python train.py --arch="conformer" --model="audio frame classifier" --dataset="synthesized solo parts of chorales (CocoChorales)" --train_examples=39062 --time_shift_ms=50 --input="waveform_16khz" --num_classes=73 --output_stride=4 --norm="layernorm_no_bias" --hidden_act="quick_gelu" --mlp_ratio=4 --head_dim=64 --fused_qkv=true --qk_norm=true --inner_norm=false --wave_strides=[5, 4, 4, 2] --subsampling=4 --layers=16 --width=160 --positions="learned" --kernel_size=31 --init="trunc_normal_002" --residual_init="zero_last" --optimizer="soap" --beta2=0.99 --learning_rate=0.0021 --beta1=0.9 --shampoo_beta=0.99 --eps=1e-08 --precondition_frequency=10 --max_precond_dim=1024 --one_sided=false --adamw_lr_other_params=0.003 --max_grad_norm=0.5 --max_steps=1500 --batch_size=64 --epochs=2.5 --lr_schedule="cosine" --final_lr_fraction=0 --warmup_steps=300 --weight_decay=0.4 --adamw_weight_decay_other_params=0.01
Rows from block 10, named by matrix and row number. Rows with one number belong to one attention dimension. Each number is 500 + 50 x the weight over its row's rms, rounded and kept within 0 to 999. All counts start at 0. Numbers have three digits each. After the name is the row's rms in percent of the matrix's.
# q: attention query, key and value (stacked) (model.blocks.10.attn.qkv.weight, 384x160, the q third), inputs 0-79
# k: attention query, key and value (stacked) (model.blocks.10.attn.qkv.weight, 384x160, the k third), inputs 0-79
q.48 107:477483500500484449460436479563495499438477498517463384458526564515535477439536473548535582488427531546511502613580465437568595445508574450436503535550551464474481545490650484548500525515449461461510566533493474554574559506523521479584496507
k.48 105:509556458419588541545509476667563541465478429474522468498595476544488496504562447515548503504450519549498446483563538563494552534477586437536506475484570470502544488574586485515548422420510513476506445495442558500490467504518474460557497424
q.49 115:438508598490470607514481517464522533471478534463526546584427430548457543371578430516582594532564524525520512562488471560463588515471458567523616433465486479485542486504453508528430482536523546507458523422451550645633426474477567451474427432
k.49 115:502516562520510573516431488486525511536567541419512500594454444530509456422510479537495518490455490387470509539434541528439485559473527474458551528398558507547490423482508344466468460462437480506506556407456459542485515456442546548596380468
q.50 105:532493501549538627412510489530485499555398524473507469487466473454486533564597524528400512474482570465444488471504554468543439551565530512447476490530493488505490518553449530534577506447565494416514465510496598388432450529541495405532554482
k.50 108:499594559551503487437484536509547513404581470516589589619537530485514488467488556551471528475519455496527514406523557524494548468439398445541424522550533521513498509451539596601501483614566457535550446501562574480478430553546588558498493469
q.51 096:414467450441490426472429521503456447492565489584416473507571497481519525483454469496354481400482473577514504455494535508542535477578521506569505405516564504583537393409537436468493493470516515459550553568534448432497518466590508492447531443
k.51 104:434439526517498502541523534466454328515440544528541437512511518401513567569471537506523500499463472645476514491639533471535451569496512493456547589504453576500488454593482479505548552433484587508475477451573566436477434573480464480442459450
q.52 096:516518579535514408563497506451458573506531415449461470429513479499511481488495493478494455543488362426470415460563411487503535451505465497535510589598505480551482501458423478531593534388533497493570458545480479454482494485515566469418435504
k.52 101:538608401491616501497539478591551430398563475492484495529584508593564532487561519543389471491463535481511522432482483421511474469529513503445607480452475487448404479488557475563493551503443516457558486558420514545532495524566443515538507479
q.53 098:579482400458470521406516553567509573441540502469484528490465489473455513547526440504481515502506508527508484486433499508354408492473402634562572554463513525546551458515479604478531440501565513503403514542594501586490491519465509490532456551
k.53 101:467428454517507502508461517348471505512446486588453540495430532493531525570464496506496449501456393455449457529582437489494531532413478510537520480412484548565363554471571486491546570533477506490508547545500456506471554404468533463474504636
q.54 102:560523499503455470531471477585422517530573514480516407421490486452433448552477515443413490482511478489446485519478449468547526503531613505446568528557535479460536510496492587504570490485449558536446519496483603533483504533556536534501551500
k.54 093:400483501611568463518551506481531535390462534515509515520579579485568519512501528515483442495423552522503477573479509478458519388421444543420474452508368513488521461433576482485539425469515463479460490405514577419531546518471529555535592541
q.55 093:442529443590438491454489548471580459518552546489483641495478461451493438534503543453500457532474474539529493528575458544441472480461498519581504528594464447509443446540532494601597530518540479615452503577435599572535566496458408473515555488
k.55 085:536560477599449533458517525546395543587451597550494564505434613529408524480396464500512547528526483449468528514382557464480466529464427469502545495517392474475588466471571466433529553420469547537537565496580497501428461515483491536567411510
q.56 091:538448492564555561611458457415531519511608440583484468535621449427594489476514548403566464457548508499497473565507519559515527506459564501491541542509484430493433444553507528567456474429494497662511471560516522507512414618560454514456516454
k.56 085:428519579532568526480558420417573527551550442474393500487491586562460521488499615506539523540456421568522543606510476629609452489512486515451461461551481464494527454564498480478504485463487505500517578415552530497542444460483459496518451520
q.57 124:532488520579498582486448454490480510489554496567577577609386502484536500433468513470536499578540522418431526556422469487501567496413564422528557469494429443459395493564574576527466455515500514548477537503510544582609476448485545536463497513
k.57 117:540510513463529578513497479504517487504618557368444519450492480533461475465465496549465503466527514512425483560489510592481569411495520568441416415484507447538486440479509461465569473429417377511458441548428460537589541407408528576574495522
q.58 099:514487468534576534494389434509565475501463503541617532393600574428384518442611511496515528491467525483467551550597545487535482587445432465442478484561478557442418501519510592557458495482616461520540495620463495476522504494504423455460540504
k.58 095:469574487558493490445490479615492653416557518430540600474512513515529478453554495421481581488538551516517502549506581556406548439509519527469399494542573541539566607559523562546483501509469498567502485556511412569503533532444550477570475442
q.59 134:501543524409507479505510474580479463484535455463512544554444501524525522437519517504522580498555507530487431489528601435469470525482474536460478513479489444482491483403534390415478336531522464438431537433499550521492509436485624477492411456
k.59 123:524442457483544510507502460454485535513502559434485461499399477540591500462462455569522531524509526485449478486421490339422489523420505445491472486452473455559516559513501529450485468516493510497468547415506454521539516484502485532551478498
q.60 083:575539532549491478513508472568473598459481542531491430514504458497579509479480541468486552558516510485538547527528466511492542570473444392551588501382457550396473459545588501568599512521477459449501499487494513485403598411543511536464541598
k.60 095:488456487452553567628520452576428539556483520515539469482501487584425481499576523431492462482541512524502516521419512499427515559416559505436429494515531543525483430410440524540527471469580397519502558484346497546562523590532469534524437500
q.61 102:487477544561453534521488417457562532485461427610560457469459463525516534356564464500493471494461537425584555559522489531454490520536415563501554476466538565386538469543516510561579466507481494567504459506471538501472444500562473441555478496
k.61 102:526526447486464507650452464509486515567502468499548481540426434527389482521571591515425519549473494471476464564535467592519451459451535557548436506596571559532498571522419586550526435531591387491511501457479534496524541525427562536499495472
q.62 084:441555493474550532590525440588495527467486553617471401465521609442476619498483479442506526430497608436498567429422455507601613493477560499462452421376545497523439454432567508465483462472500456460451519467539421507483518442514456488555510481
k.62 093:430502503463533509586470523476497534391508545394416414489532408473473421523553541475478469553416479605477526496571464626473544504457551565547417511606529524559465604529541488577510432480478454495467511437580564471462424522477534501472611504
q.63 089:494522547558512509526450500457448482444516495511462417471582572514498482444465551479546581567565453500531501503555501476524468486503496478641454465460372518582487464434433511554521479584543462451476521422475467457499509500505424438502521481
k.63 102:563530517456520565536514422547514448416580450483451478509442430515528351457455514448425498512525518561467514477453494560516460578510485492494587484409609484547473518501485449567471512485519497495504641562520480538478516446420440530522462480
q.64 102:502506535556452567490501562466422455605500518600435479521496438455407460455375569493590527473521419415556500465503490507477469468517499469565490463489478564454489442450472517491589601463506502490568608469583494484420482416452613523475467490
k.64 105:535492515467500513566524529514510534478553489396518531467503520512523458557470457518512532549532560569524493533564508433450413558473534512486497563459525427603483622546517547382445513498534480457466582451559524556458504461476383489585516498
q.65 099:378447417534492525509427424545458470421467444505603482568550491530487601591406553387550457466496453577458473485662487487461514525498483509512517539565481500483542354433501431522529435573479462458572461590476513633500545456500476416492541513
k.65 108:600579533514486460447495559479586485568552531448528507568405471642464432615551452529523456518504565443569464457504550547527513595465528535508491493526579570506596470444467450454561520458488501521512453520608539485416535565427558526480469451
q.66 102:536417430464435437458525544493429483480458469462486553477571441564515520540482425599563609572424593437546502515501445423569545483573566539533415556477455470443422507483513525506505568563506506381496420485408482557515447633516449499550465501
k.66 102:416400509558534557486496474555502516398525502473564579484543428449538503548534509447428489461579456499439547391538486485451595526534461450562511518517487500471503487501517474533457467562411470506429447490558398483529520599580552509557535464
q.67 094:547383469540538575512475540481498416545402529449577604476498482448424540473508528405552444515453476525494548552396468459491503526493493498454571436450472487514567479497533472503498497464493493433514545494578451467526499529357495522512441412
k.67 092:487555495400451443492499505445535570536583493418556426473516546528511555494428498541465493501579489479571503477478559563425491512459512465475461505544606573539506550536566543399556451480529506564418524534527555496450488490509526453471571547
q.68 099:489505475491480499550451473502500539391518439538445566498505593528518537502508537550501419489581456527454514448520584505501454519505494516482534407589452501515521481364501482497527608480570536496446450549566455565504485425612474441448571439
k.68 103:539504602450506504492511506532513421513467520577562513545506530489519550473428469466491503393445503488474512563537436541493575592485566528537530430442556526443478482505575559478448631421393468487531466484449391535480472520390569507517492496
q.69 130:443535470532577574571503558595451559489487496510473427512505472430476553468592605528544474423527472527602477494456547519526476536488531485609530451467495507515527476527546489518459462525574463463541485479467573448481571475524417522453471505
k.69 114:502598558450488499484571500552466539490588489568459519389508550545487428593522509608533510437496458504510543477594527467473526426515553559407468446506457477549374505472450527528466582523475479553490489555507417525477515388552486508505470464
q.70 088:635497552513506549530486511435512411574545634499467573533463536485520535496590597512449449459510526588580532544413482500542599590382452426429494474482493460475525514454477463553369564484469577474469546475622470493507454482506542530458532474
k.70 094:444517472427526510453463543522454503514445531462499501553481443468469575488563456599570541610532532546497540575476512489479465448442536493514539504467574458491477553524585618492531424513497424497513530540454543546437487344571374446555522551
q.71 093:580483476518519448518520506496495552499492503565463542633530529549456519560535487418503505522557397531502522573597451447559512624536481454482456505544447561528526451413558449525574549475528558437495475507510490470486481551466442491467496534
k.71 094:550568432427536528555444541582501434571556477513543526483505499497510566418473437523489425485473560533460458434399544514527442454522562434502454477437468487560506489513543503430430383435505342617495501407481487476491582381523527478521574506
q.72 094:484498503501473396503511397542475558570475404587439508496532530474430509394505585507573479508497502522521526462492532528457492466556645505505566484522475494455410418611456481526535370454496547516464530440488459581368543570460466490522433443
k.72 098:507498490514533530528519554565527469489534456479461510511570541498510545576470532513505516534421500567533482543570484567487520554485454589515474628555535463545564506560467589593447531543493526429432487491531626461434471517459495518553484455
q.73 098:575491425528628541477533482410446546539483495478528614442432486539527556557494443475558514481511542470560501492556543467556560451579511551488439522615486542577525448437463480499558514535521508499505528490503491545525453518455602444545527465
k.73 102:522499558521491472494451521585458480426521502473543484492590527487538478472613455547495517514531515495470476508398514465426443614517538500426492515510446516553505499405540485491455466379560430492510435517454559527455653487442510532522480400
q.74 086:483429503460501482530543505432442489536527502511550520474482444429473534566552584437443497552482560511548393438419497462525527546532524485500555396514542486396448491501505521420464508506486478464504531421458479487436508598505434510445533560
k.74 094:509490458489392459522558519613519509480499509402454534535464539491492562512463576469549434573586408504517409512514531524501474465425467486466489472451540454459489360536470475565473475449507505486536398526420565440457488419509503539436515459
q.75 095:518452444499493486503495448368528452395586498470382433504448537450467495543565452534493502428512522440632487515605464540452558546576516542516460547597549518480419418473508413528501470571509500524569501540478515453526521462474485526522405429
k.75 090:543515499625545500514613549558476492476587449495653433516539392556538458508496527499455560565439471481443490533491513506499527535474494515454547484478479536563424507427524536502475487442552455491521461495533487567515494480573504559459489512
q.76 094:499483552604427434442480525570481470570495516493448564521517447518509583436457408536444509544610563453436561471569469532502412517528512631504441545464477542503537477474532571567529574469452491453537505476534522511457450532598510440499459454
k.76 096:465520470496433475443482446449448528468563516588518497494521539460471538504530533522464495474468573503481483547515403476473452519499512501610533428467514324526439561629518393424452469478456468524523536485497511657521522526455529435568446435
q.77 091:465578467503438569434504512483567563454469465577449446525457472525548560494586477504495484526656522532521484522474533460556490428557522537505470432381502499456414529516497460506524460497562501449493525476567523423510494554528482397448498547
k.77 092:566532563536587465469548460498443537424497487489435528480466496486524523496614494534470601485445467501455414511503411476442492527548444556547490504511420464502569409500454477555453540541461426405459544464482388473441613566539552440482462500
q.78 094:460497532456598518462492388561497498554463482406548464465413352585561550490529530492532524438537464469403531465539562507465503540482478556413494459530598487460499467490508480443482461524459535553483517480470472649547570449494557460519576457
k.78 101:590416578596440575520479530467505502568506553445408480563531427536476423565475377516493439469531542493440530551434495441603543512452541464526503472453460573506495552503457435414462506547547511524551510485540470458457479493536508497500450516
q.79 099:497452525444551447520480531443455535454496523470602425469484488497597438521605509487482488454505530450503543488635553479421634433515494474511472491615504489501549479423530469596485476502432539505444430501487507414529550500488428501667498483
k.79 113:544461507499630530590524485510459476497402513452435565529533519493454518546477497559457498505472520432489502510402483492541440505524481494505552550455436486511457555520526537531554588370612470511485423498484558437537538455489501539471543458
q.80 098:481552490490483462425548509443512508558551523538508564474455386527523470421462479553387456449439439524619451477506538549538448511430487480423480461571521427485477511507498504529420572415499440536495476446516584431457513456439543503481494514
k.80 100:467565510501551608623541498567502533443449531543476502529537496457513518517500506442475379542532491506466566533486442507465452516470494447528531476487569492434439513588507554515425395490430481489547538470532449584544555466544438514456510475
q.81 108:442542456448556556537574439569456452390593486536598523461439442561593443547514450499550516517553555534402522535509558544601550528473516563470504430528444522495544559400560424570539541515418523498537513604442526525510516497448451465486509498
k.81 103:434528523505587511529424512472450441530441492590466434479514483462516554535495530521501494404456467442535524462495539520514442434454570487600529500478510527447491473501572486509540525415528540526513561465555563590446501474456518503399476467
q.82 116:519542385539448459405505572384533445525577440460448481485439481450506431524498478549428431537433468556496561564485493515475606364531597517499457498478483519514562488411495452548394537487546527496433536578532512463508468514406577509533473515
k.82 114:539466543470539516525451483550508477376447482541499533487511457501609534469532560488509545538463551498533519403544446557408441608502406497527551562440429436453480533550471580537490510425457525459498547473524489539593516542597544486500564524
q.83 087:523509482580519549541397423492406629511340539608545530527539475420379498545576468437505470436489467471442522473519540455540528590494473564507556527480494529491475469490537408483568505490588571518506511524411487512612472533528481469441536478
k.83 085:573560493480452421455573501547454468487502578535549517580514576520575525637507464548554505492532514434474463457453523471518551529558510540461483517463507535534497442523571489464428417514449468542478395472409394493472531465414520568564511446
q.84 126:466474545470545535461552485567442465558489469492433434474542469526522586438474495446549445471529513411572513452485537494470493605517439575480458451411531495458409577544500521551505492608475481405622508503462522370437511528616371509595461450
k.84 123:476437493499395503477592460380482553539528619406430487509552530455504479555490547532450473501558510509463445543487495471549488374542502487545533487423487449455488480512468600529476460450445523500375471411585462487499445488538466609539511517
q.85 112:526565417520573515472530480568473492548569492591513522488427479585528468548520453458621488448533541531423486502543503515477518494462449564444578444504517536498536465431566446469546541462525536519540399535518527494491469481407537541568517530
k.85 118:576425530457448576572409474424484476523472505457486507487500449413484565451469529548574473538528576466441503517491592536529340469542524464526434623477403577497512559492522474563469506501649536455538566483512537475511565509459483439466456442
q.86 105:395487508413494522459535545486459508536488540458568544565558407507564490507525523456555507508478489505461566501464415522400512456514562528464486480532547471444551521475441428484474473417442492447496493397527453544556469439494568475521477591
k.86 109:582475583514409525467479540488484560533430554475484552507544494540383486524467414524557498485492467419527572469489479507557517492555474378478428629571461585531422454574504430518566516581638461509549552493552534488500503587485447431523520470
q.87 091:474562508538439595524538487439491555450437504506514425586546512639565548407431432443447498542436560539497473547488470460550444469449457497428503525492493481586530570431470463451505524548513555482550438518590462503500460503470488452431538502
k.87 094:521389434434473588493508460523540531553489566437548476481485487541441499430488476519511505532521495528515489477553545500487554505502465516526438543594577503506491451505528452410628490490535513511589521452518541559471536543527548530494531404
q.88 102:502493547488469591573509526483467468528477470530545435448497508492558534445467469371500556472424535413502405470464544527469443532390481510504504566484477544457332520456581618399478508492525519383489454413542476484476398553515490492478554526
k.88 104:491459443513519482458518464487397516500490537512462564603481471526523567514445585550524476405537425469479418502541515446498504459475479562506543527509510461508510433406580457549449489462524545436468508522459522557545497418450510517570503475
q.89 102:432501464550492502518478534482456484374508493430360461518518502479537540512451417473519526565489454550529515529495526481564422522445550552505470564550508515513575584455484538547495512504589442489471494493543600516546433519544471401547508553
k.89 109:488568438502506455499441461488495522502417505582601507458454466565602491487527519494473443521438548505434537583512463486432602596483541467458478504469472459495458464475630526416504522400490544459502405446446534588553495533484577495490520442
q.90 091:458487477545518519562503476476571424504502453509534480496522471484523476397487505417558598458481429497491464516540538560450513591560490467506576530456445519597537447483540440451458435591491475549525449561524494547518462408484493569487483382
k.90 087:462557522507552529480486503453487482496606504469428451563434536460496468483481500513524461461456520529479529479591538492541499505543451478490486529549548456453548563542462563521645491481550530524519552395538440510572505450529543409519509479
q.91 114:528533556552471484505452500569436576414480492462474457472504449525555554519493417530457482467488475514436502475455488466540472611577472514439540535523479472537580486489612479512459543513435426508434531550508529524522602405437501450515445484
k.91 103:527517484413532520392537457496438594543458533469552489498560411504478533502513482511464516419482493495443502592518489523464523417488436608596511457510530573496478517530504445444558601550527582488487434424531449591480468554510541539449529479
q.92 109:489387508570571529535525439401422483566583549534542467498565414445361452475527561525512482564395453520547454497596559531527495510564482525513553538559565537548528531515510507559567472537513532450503535493455573536465511582469514544459578476
k.92 112:417460486511509485501563604553505507385484504463491507485553531439529496473532533484567559528505538555494524447511531440493469428547549406459485526470502427528481633497523487570357489492411545557502407482502475567473417445560515499483443506
q.93 116:476430506486563484464485453545540593494594551532612455491471498509473512542503555496473478496551500537490571421510512422505610437419579494505574521513528449446481473461437445435554549555529537562454508529453499530421532507549528498446550496
k.93 105:560537601527508487503563517484463502498529501459466598544581503447528477529529464503446425466428516395473469490505532472475484605468533568471502540458514519492494501591511542533488549543485537446496530520477475427497477506437562526515457445
q.94 096:531420547440464557578447543464447482513610517550522527440537438553547470410498479475490447505406472573480473491545548513447578479402530386439561558554479465499492482407556513531511452487521505520528437559530547555479494433491585531458501552
k.94 099:467413491472588531523443525484486513585429535407539512588559475506504446569471473532541451464506550505497506511530503527471422511434480506603542561488578486459513509431589529479497482518520551489553510485532462504490506561512435388529436510
q.95 106:505490511521525429460500447482482542509515533640589551590472424447539518497411497506514558442446586499397547473516514531410466508532433514427498512474464496466458540595526494522496485414363516448439573508531473485525553503463469509503521391
k.95 103:500481486562559492457519580532455588523465499418400524465540526522454466499537431476462502484558454542426515484450533477559466504571462518577522525482462549537555468539556529525436474666554532495447508516528543515555482476464553559576557529
q.96 104:455453424433489430518478456496506442475483510534382424542559453469528536500450500467427454532513519539461571537493547588413515516517437552524484515469515457565478488424514470562501403557556471483623502577379562455556565526572457550498561564
k.96 103:560450490622586561547530537408532456477463470524644408429477517509451458445469502471457520493417477458550449540529489553513487407573584471508545394459533521483450493384475522463508549453457523568475476494557469475540473499571467588534482459
q.97 092:540480400542388466498443538446551541561451524406492548555474527493502576577449524420512494544574500551542556427412480492522455454565426504493496516539507496466407433483482545567532522414400497486533578473500498530466614554491553510483486560
k.97 098:507576449522444555499561539569620485543511393450538479651468575489437426524481535425471495543498487529565532528489495515516461595501536454539475496544565478497473474566429472492595426484473503501513475440502428398459467575559506537468525471
q.98 098:525602469500500521443433457434511585570479521625530625484540442526434606517466499474514418481471476550476475521440485597454391468490503547500468445470517507442516495497482480525558465492539560508488490442591410490513542555402533482528451441
k.98 097:434504536583518479530537574561448526496556400419613473453502496502518478465504434489482508487528517501463552420505498584460474559516567529528450506548500511591476554577509426502402504578525431520468553463460560390515496552499522579503562538
q.99 081:509585550566434413436470490484560469505475467521503497542507468545477417509473482503473558456475544552490482496532491512487444556554476550532593553475478586526506541544488529428494432509527518538465552419523391469448494591520427419563483595
k.99 095:522520540540525422531509388494464491532456489470508543474536642410493580489462503419504441569491430552462398475500459554512539519502466524458517554497532495555435530443436549493526512490491468526510511490389524556408551428434539569467514533
q.100 113:509536517543473578557489577526478497494544560446553477460516516443494464449549423594475517427435494472523487495503514480490452505453417546506536514542539414520620439449559502523461460472523417593471523469490512551569563411431439505464464487
k.100 117:559552524573463534444450419513409439535505539479513486632573459478467434475538545483578549520546524555450545517480522435443529566389438520551473526510501466486467547548584499473569605480568447554543565542492451568425498507502512459489441567
q.101 112:502468523532564526470488478514483497517491457507499499492486415478517476480533487587495560507479405558475424527497488555571468612436452519516471559544473533489556493510518453574525515359475462535474610462531429492447440492474533416448540429
k.101 120:486646509502467484507475460501518504427453438516511530531449471434588466462545458377552499525468494537461477488423523459513466488436536520455416477506495480500510504552593371468539468458498563476520512456421494600460519461376555535491458630
q.102 079:487436515541520462486585594518428564548432437546505598491457490500491505523525562514465531405496495619613492503469504431507444512566464514503578497601495466539469450592465505538538489554452448434403473484506486481458532552413480435489404483
k.102 089:483562455479439486545499509518564513519548445386571569541549485457528503486497432575531462452504445545492581493439487475544490533498440471486415426450455489546440549479554484560505419422501414505464571455506538518491480480540539493404488425
q.103 118:404556507534391418531534495566497521471574567471464542464544579566541594450481547539469512555478523533450506548512464503473498435457534435522517441425465446462547522473434469506440484585471476471449508479516465467574596572519526577448570474
k.103 115:495455580532526531492475425442470427505460512543597403494566451479474548514531531497500503464449474471461458505522523536544560569579438466580510539438550605524466505448428606564610476515504509526488387527558550437450441493487401458468480441
q.104 091:484531535560541457515530532383457483522551536474503480507522482488450543528565541500563417573490511528560504566469558488584534620466451397563512510499519479537527496431402512523482525398534591509598424496508460631543559482599479563510512430
k.104 095:476393501489476479529477495438528400568597483440542447462459529462513388444545463530549538546485583536537515457477544497491538576389575508541409390450497455548538598500518538512527564467534526511499528504511535406394433499505504428480510501
q.105 085:449508465568571572482484458516503456510496489567482504506487439528432457512375538493532432487548508479441529522516427569518552467503453521473502456430524586547526462449447408523559486423527441555583547490466487595562468537504544496442541468
k.105 091:532485503461539423566481592482533498491525467483655456482536477576566538406479493451505596560480487448444485496612509507570453477519524401512452511565538477545515483477522522503538451509514524505562383494504579533434539441542545534511499530
q.106 091:497563533579471444468441536498562583451456582443474519508478571466564520479463437502433449553492572545486511603488439508560534520485506556438545472422439373371593617491488555545422521571486446447465445513530517484537470496422502455553543569
k.106 097:430448493440502427534565391517446463451391521512507496524469412557513563470536544409446483542532413516440521383471488535463507536504445427498514493546455549490501453533520558506629493483512424521473492494454438543503476485518527537382505525
q.107 079:552462508484451464453509512481522477500568477467448466487424475420493564566541486497344393453435520568583556553410529513521485470450548498515549446503587482477537489457471448416524512500474571429544588458492489473451631510497561500475592553
k.107 072:545540523514525550483581480542478532479494617441574540434469476551480449443431562523462515537501463484510370543502453479505472497580599462534522506472591440482492495343527552526531600511511549541520483506540510534516418533491459483592526496
q.108 088:491485448437455383413632506490596613469490445443604484541473445527485582395514511402450529497395483480493488492510504493580503616477511438543520516504475485452439431497505474520558448472578578537485510506542434573546498505528461396529525488
k.108 101:455506498510450519508547573490513558615571418453504501575399494538464489541472496498479426478491540517588455447358463512469495535453500505536522500520513535581505438528476484566584465518455528547437539469454552414444456565453522471498542430
q.109 097:562477479643452515473472524461526594590580612406477492460434470394484480454490480529482439431473504532544624484514565457502507503547449477492565464514506457470504423602470507514446462516497442550486536546571463539481534417463471543554465530
k.109 098:528538486369565505512481513523522490529505447458596506526570530485495558500470490541435524605489462569521582607531450520413401513537425527494483539515516489535524550532474540483584508522503522428439482478514581519564455571564474496488526487
q.110 090:563475541587478491493562530425507591591467452542451424456492413487541459481472411523495479452650485561520545503479581500499500533662471581527593473516503514458500509597443507507498416556455543415488455512492442485396514494583429479588434504
k.110 107:560489427477485482497511472517538481483543483449502537517518633531484495514501478505555480524440500508543493559479449509476489447540458503483545511517582469466530570396437484462532545448480468501476490455590487502476437504488599561493455465
q.111 122:429489504492482536472475497505523575486507574421477445498539462530548504539537482498461475479554439497451483449445510409516561450441456539484491540477582470507527599392457528420468495588519510520425568431412457561538491496552583498499590516
k.111 124:597451545467511513530462470500433532478470566559526577524558528517507488511492548440484412450443545473414493551496487498482472526524544460478536482480424468522459557456461485506589486456493508542501360511516542434525466584378448564538504439
q.112 086:550519497560523408487545518564397579530494540417549584515439459442510572423440394562485494476484510528524480464465520550544483586520516489446485480540482512535495529460605550499543482431487509459474481601558541530556530555422489504489561485
k.112 088:383549445466493527503475439558516485496517380560501452471460477557428505526410452506500523556548491527419489506505421460412529527518491553558520491569459486542546549560517405528534521478477549507484491435424524624562502518466566470505421492
q.113 115:473554446525507525544446467423471542556369443480356592460515545508453445469443482487589543526502416469436486486551510463431500590435474499539490570484422556550591519475521546460553559473458479455588453446441513572476493441417580431463450453
k.113 115:512569529514436386440489542533523539456542524499526489452496467546473470521534378371482422523469460531536470473446517539512528514434499541516470509540436536501471559591464443447573527468498549573493568378467461495450495477417458575529486542
q.114 100:505407444507482436451568518499514458510572536473527465473527500544466404535421567555552504466507499437573555525588455477510586561412431521587469559486491559444571420463480513446538459455567549554491410519516406587484484449418507545488563516
k.114 099:567531487540512509563438484543487639500490503506582479470468488498383432393600431514499451533464521572463510456497457410450458534486438400464564538545508511511452567515487518434511534509479495551521520480469483452412509535462487493560510490
q.115 101:551423553464436501481495506567479460529463553555599438474496475493564593392578477445480628519473556493517407397469534402462526568469431428583489497476530500518372498502490573541596484505452482427513485456447422484448456530570498449425519571
k.115 102:515442469550479483500566503424543498537538479406431520552574559425471426567509537515504485522508502437486506534421499519527553514511566529489511529521532413458605519510550438529461525460593558507493414449487492487421487461449560467560478489
q.116 103:462449492457511511490541454481557427522413535429449589453484500522523655437538502455522490520581577516520465494507554444450470444410522456477478403527565543539494539535486548535476436373408522457489533475538458522472498595549490463392541542
k.116 118:582488546482499492484469500458536471581507425498492486568478565496517453529384514455522518504480423533498546519493486571558525540483490588546488472529448470476586373523465490471547477527544521497498527519501472467457539427429519513495526459
q.117 106:413561453509421457472473433402523605551559538602417464493554587395475489495460514500454430455553447632582530507478520544447489462470494516521514512540594488470515486524470464499392429610471509469480470484566430378438587495498539548505492503
k.117 109:549536558531535525594611556554531459533482533502562385480457454474486427482548462471463468488528470493529439495553478515542503468594457424421490538406564478508461510392485574542523516421527536547491462412464595457533503590554460527527459536
q.118 119:522427536512493455533489418540494501549500532550426489529559519467387459445494646508576453502507519446554508498527525429426477490401518445500475502420506456546528454447496517457517477512563441460506430460544482572418444521502484542529483438
k.118 116:474430574515455422498461592497584575487530453525552546463539503498472569514487485527419499553471524513604500503529434571438483397530511569491437501591524491440472536506374593524412429530391523505491557524565478484538445398520484523511526486
q.119 095:499486567607600544508565436551470460565471477518585569561521499489546511477535510437529529532437519433443556468457471434476518467463580409531513485361480467514477491409526478513484491483492514425519487483553414522446505468448439517403399485
k.119 093:524544574434445452454485488447563553508573536535387439503607589413542497550522511543495479435493542497512472411522534494483529496511576485509442499556516420540562489557488537469543470501525504527479424578467489488533493456513473470490567549
q.120 090:541450422454634506478582572508412479465498496488446472505475472473492484504508514387581532594532535446463463434608461571394408512482570576504418444552426552496542516472583592461524473500477474438533470521522498507519445515495528433465496566
k.120 092:524505541531491507525450544469544428489508465560516583433556457495501479540437431505607492473431450532468540519537458462589491590553481593513589516494494502411509415473557499511448547494571523507497432526558407556499545414486528552483479521
q.121 119:534552533543486505580453570523446508613436499480566628500561422468528599417485534525558519544400523467514480435599482442463524474506479443504494517460490528509532459412522532478495470390516528456446374520493432610503547569456550522455524511
k.121 114:513427511468478475485480494534529519538561488441415475588530540491503512586400501497490459440503546580529530499541447536419486550457504500587408530632544529496562483531534443452537510524486550389520553563486515515497424522452556440569641442
q.122 100:511477550541373534526560561428528449440468453494399539483571458528434570442540381553532462504541414477607502556425467555544463468470471533592506484477418537487523544521519517576474379414549472467531559439573500448507476480494469526432467509
k.122 094:544603475520471514451531426544451470505588451458615390618443515566473453534444546508498459535496477510443523518525514508434530563504521463474415466499530462501432438506525536452457504483440525547447440493457442497429560512524555574501553524
q.123 110:457515481547503546503491474546414519435445467431429444505542572465594512539585487558507552578538511510486450516511509501482480600567498467527387467484549504547539530487567465505396548445451509482486495468517450578517434464483428474451436489
k.123 111:528602538623431446390460465472471540564489469656452485512421482490541464500521463476564469495492495444509458411449469482478632450431544493543491480574493470441523471514494517516499513544557457519495467434413408553472441485527533472489444494
q.124 085:392544484562499530570502539515398521452458526498554383586509500540502499511497407480462454498546521547514527568470522501455466385459515451514512478543535462578554490386436424438358569572487507572410505440608475504500481506435477492509521483
k.124 085:503394541434487545496511455489468521468434475546436482431505515489493545505496447472513529482506552421496498433525562432561515412521471458469448497481457488501466538494567543543521489441595502534524556629443463524510454435538512504463449546
q.125 093:542494487470583504513430464429522480547455421430428487511516512533476511508401509456508406452404452541564532481402534565527497538528486503476468466474474489530528436475479458509569502525583506412596526493536482533486438529619485467439427469
k.125 091:414566513517514535545548475484474509483542458447566471525527484509577460526470556518458501529509459594489454505463441571501525465472466553505505533436499460597420470511410528429494443474402390488471597455497542477406549490529473512545573506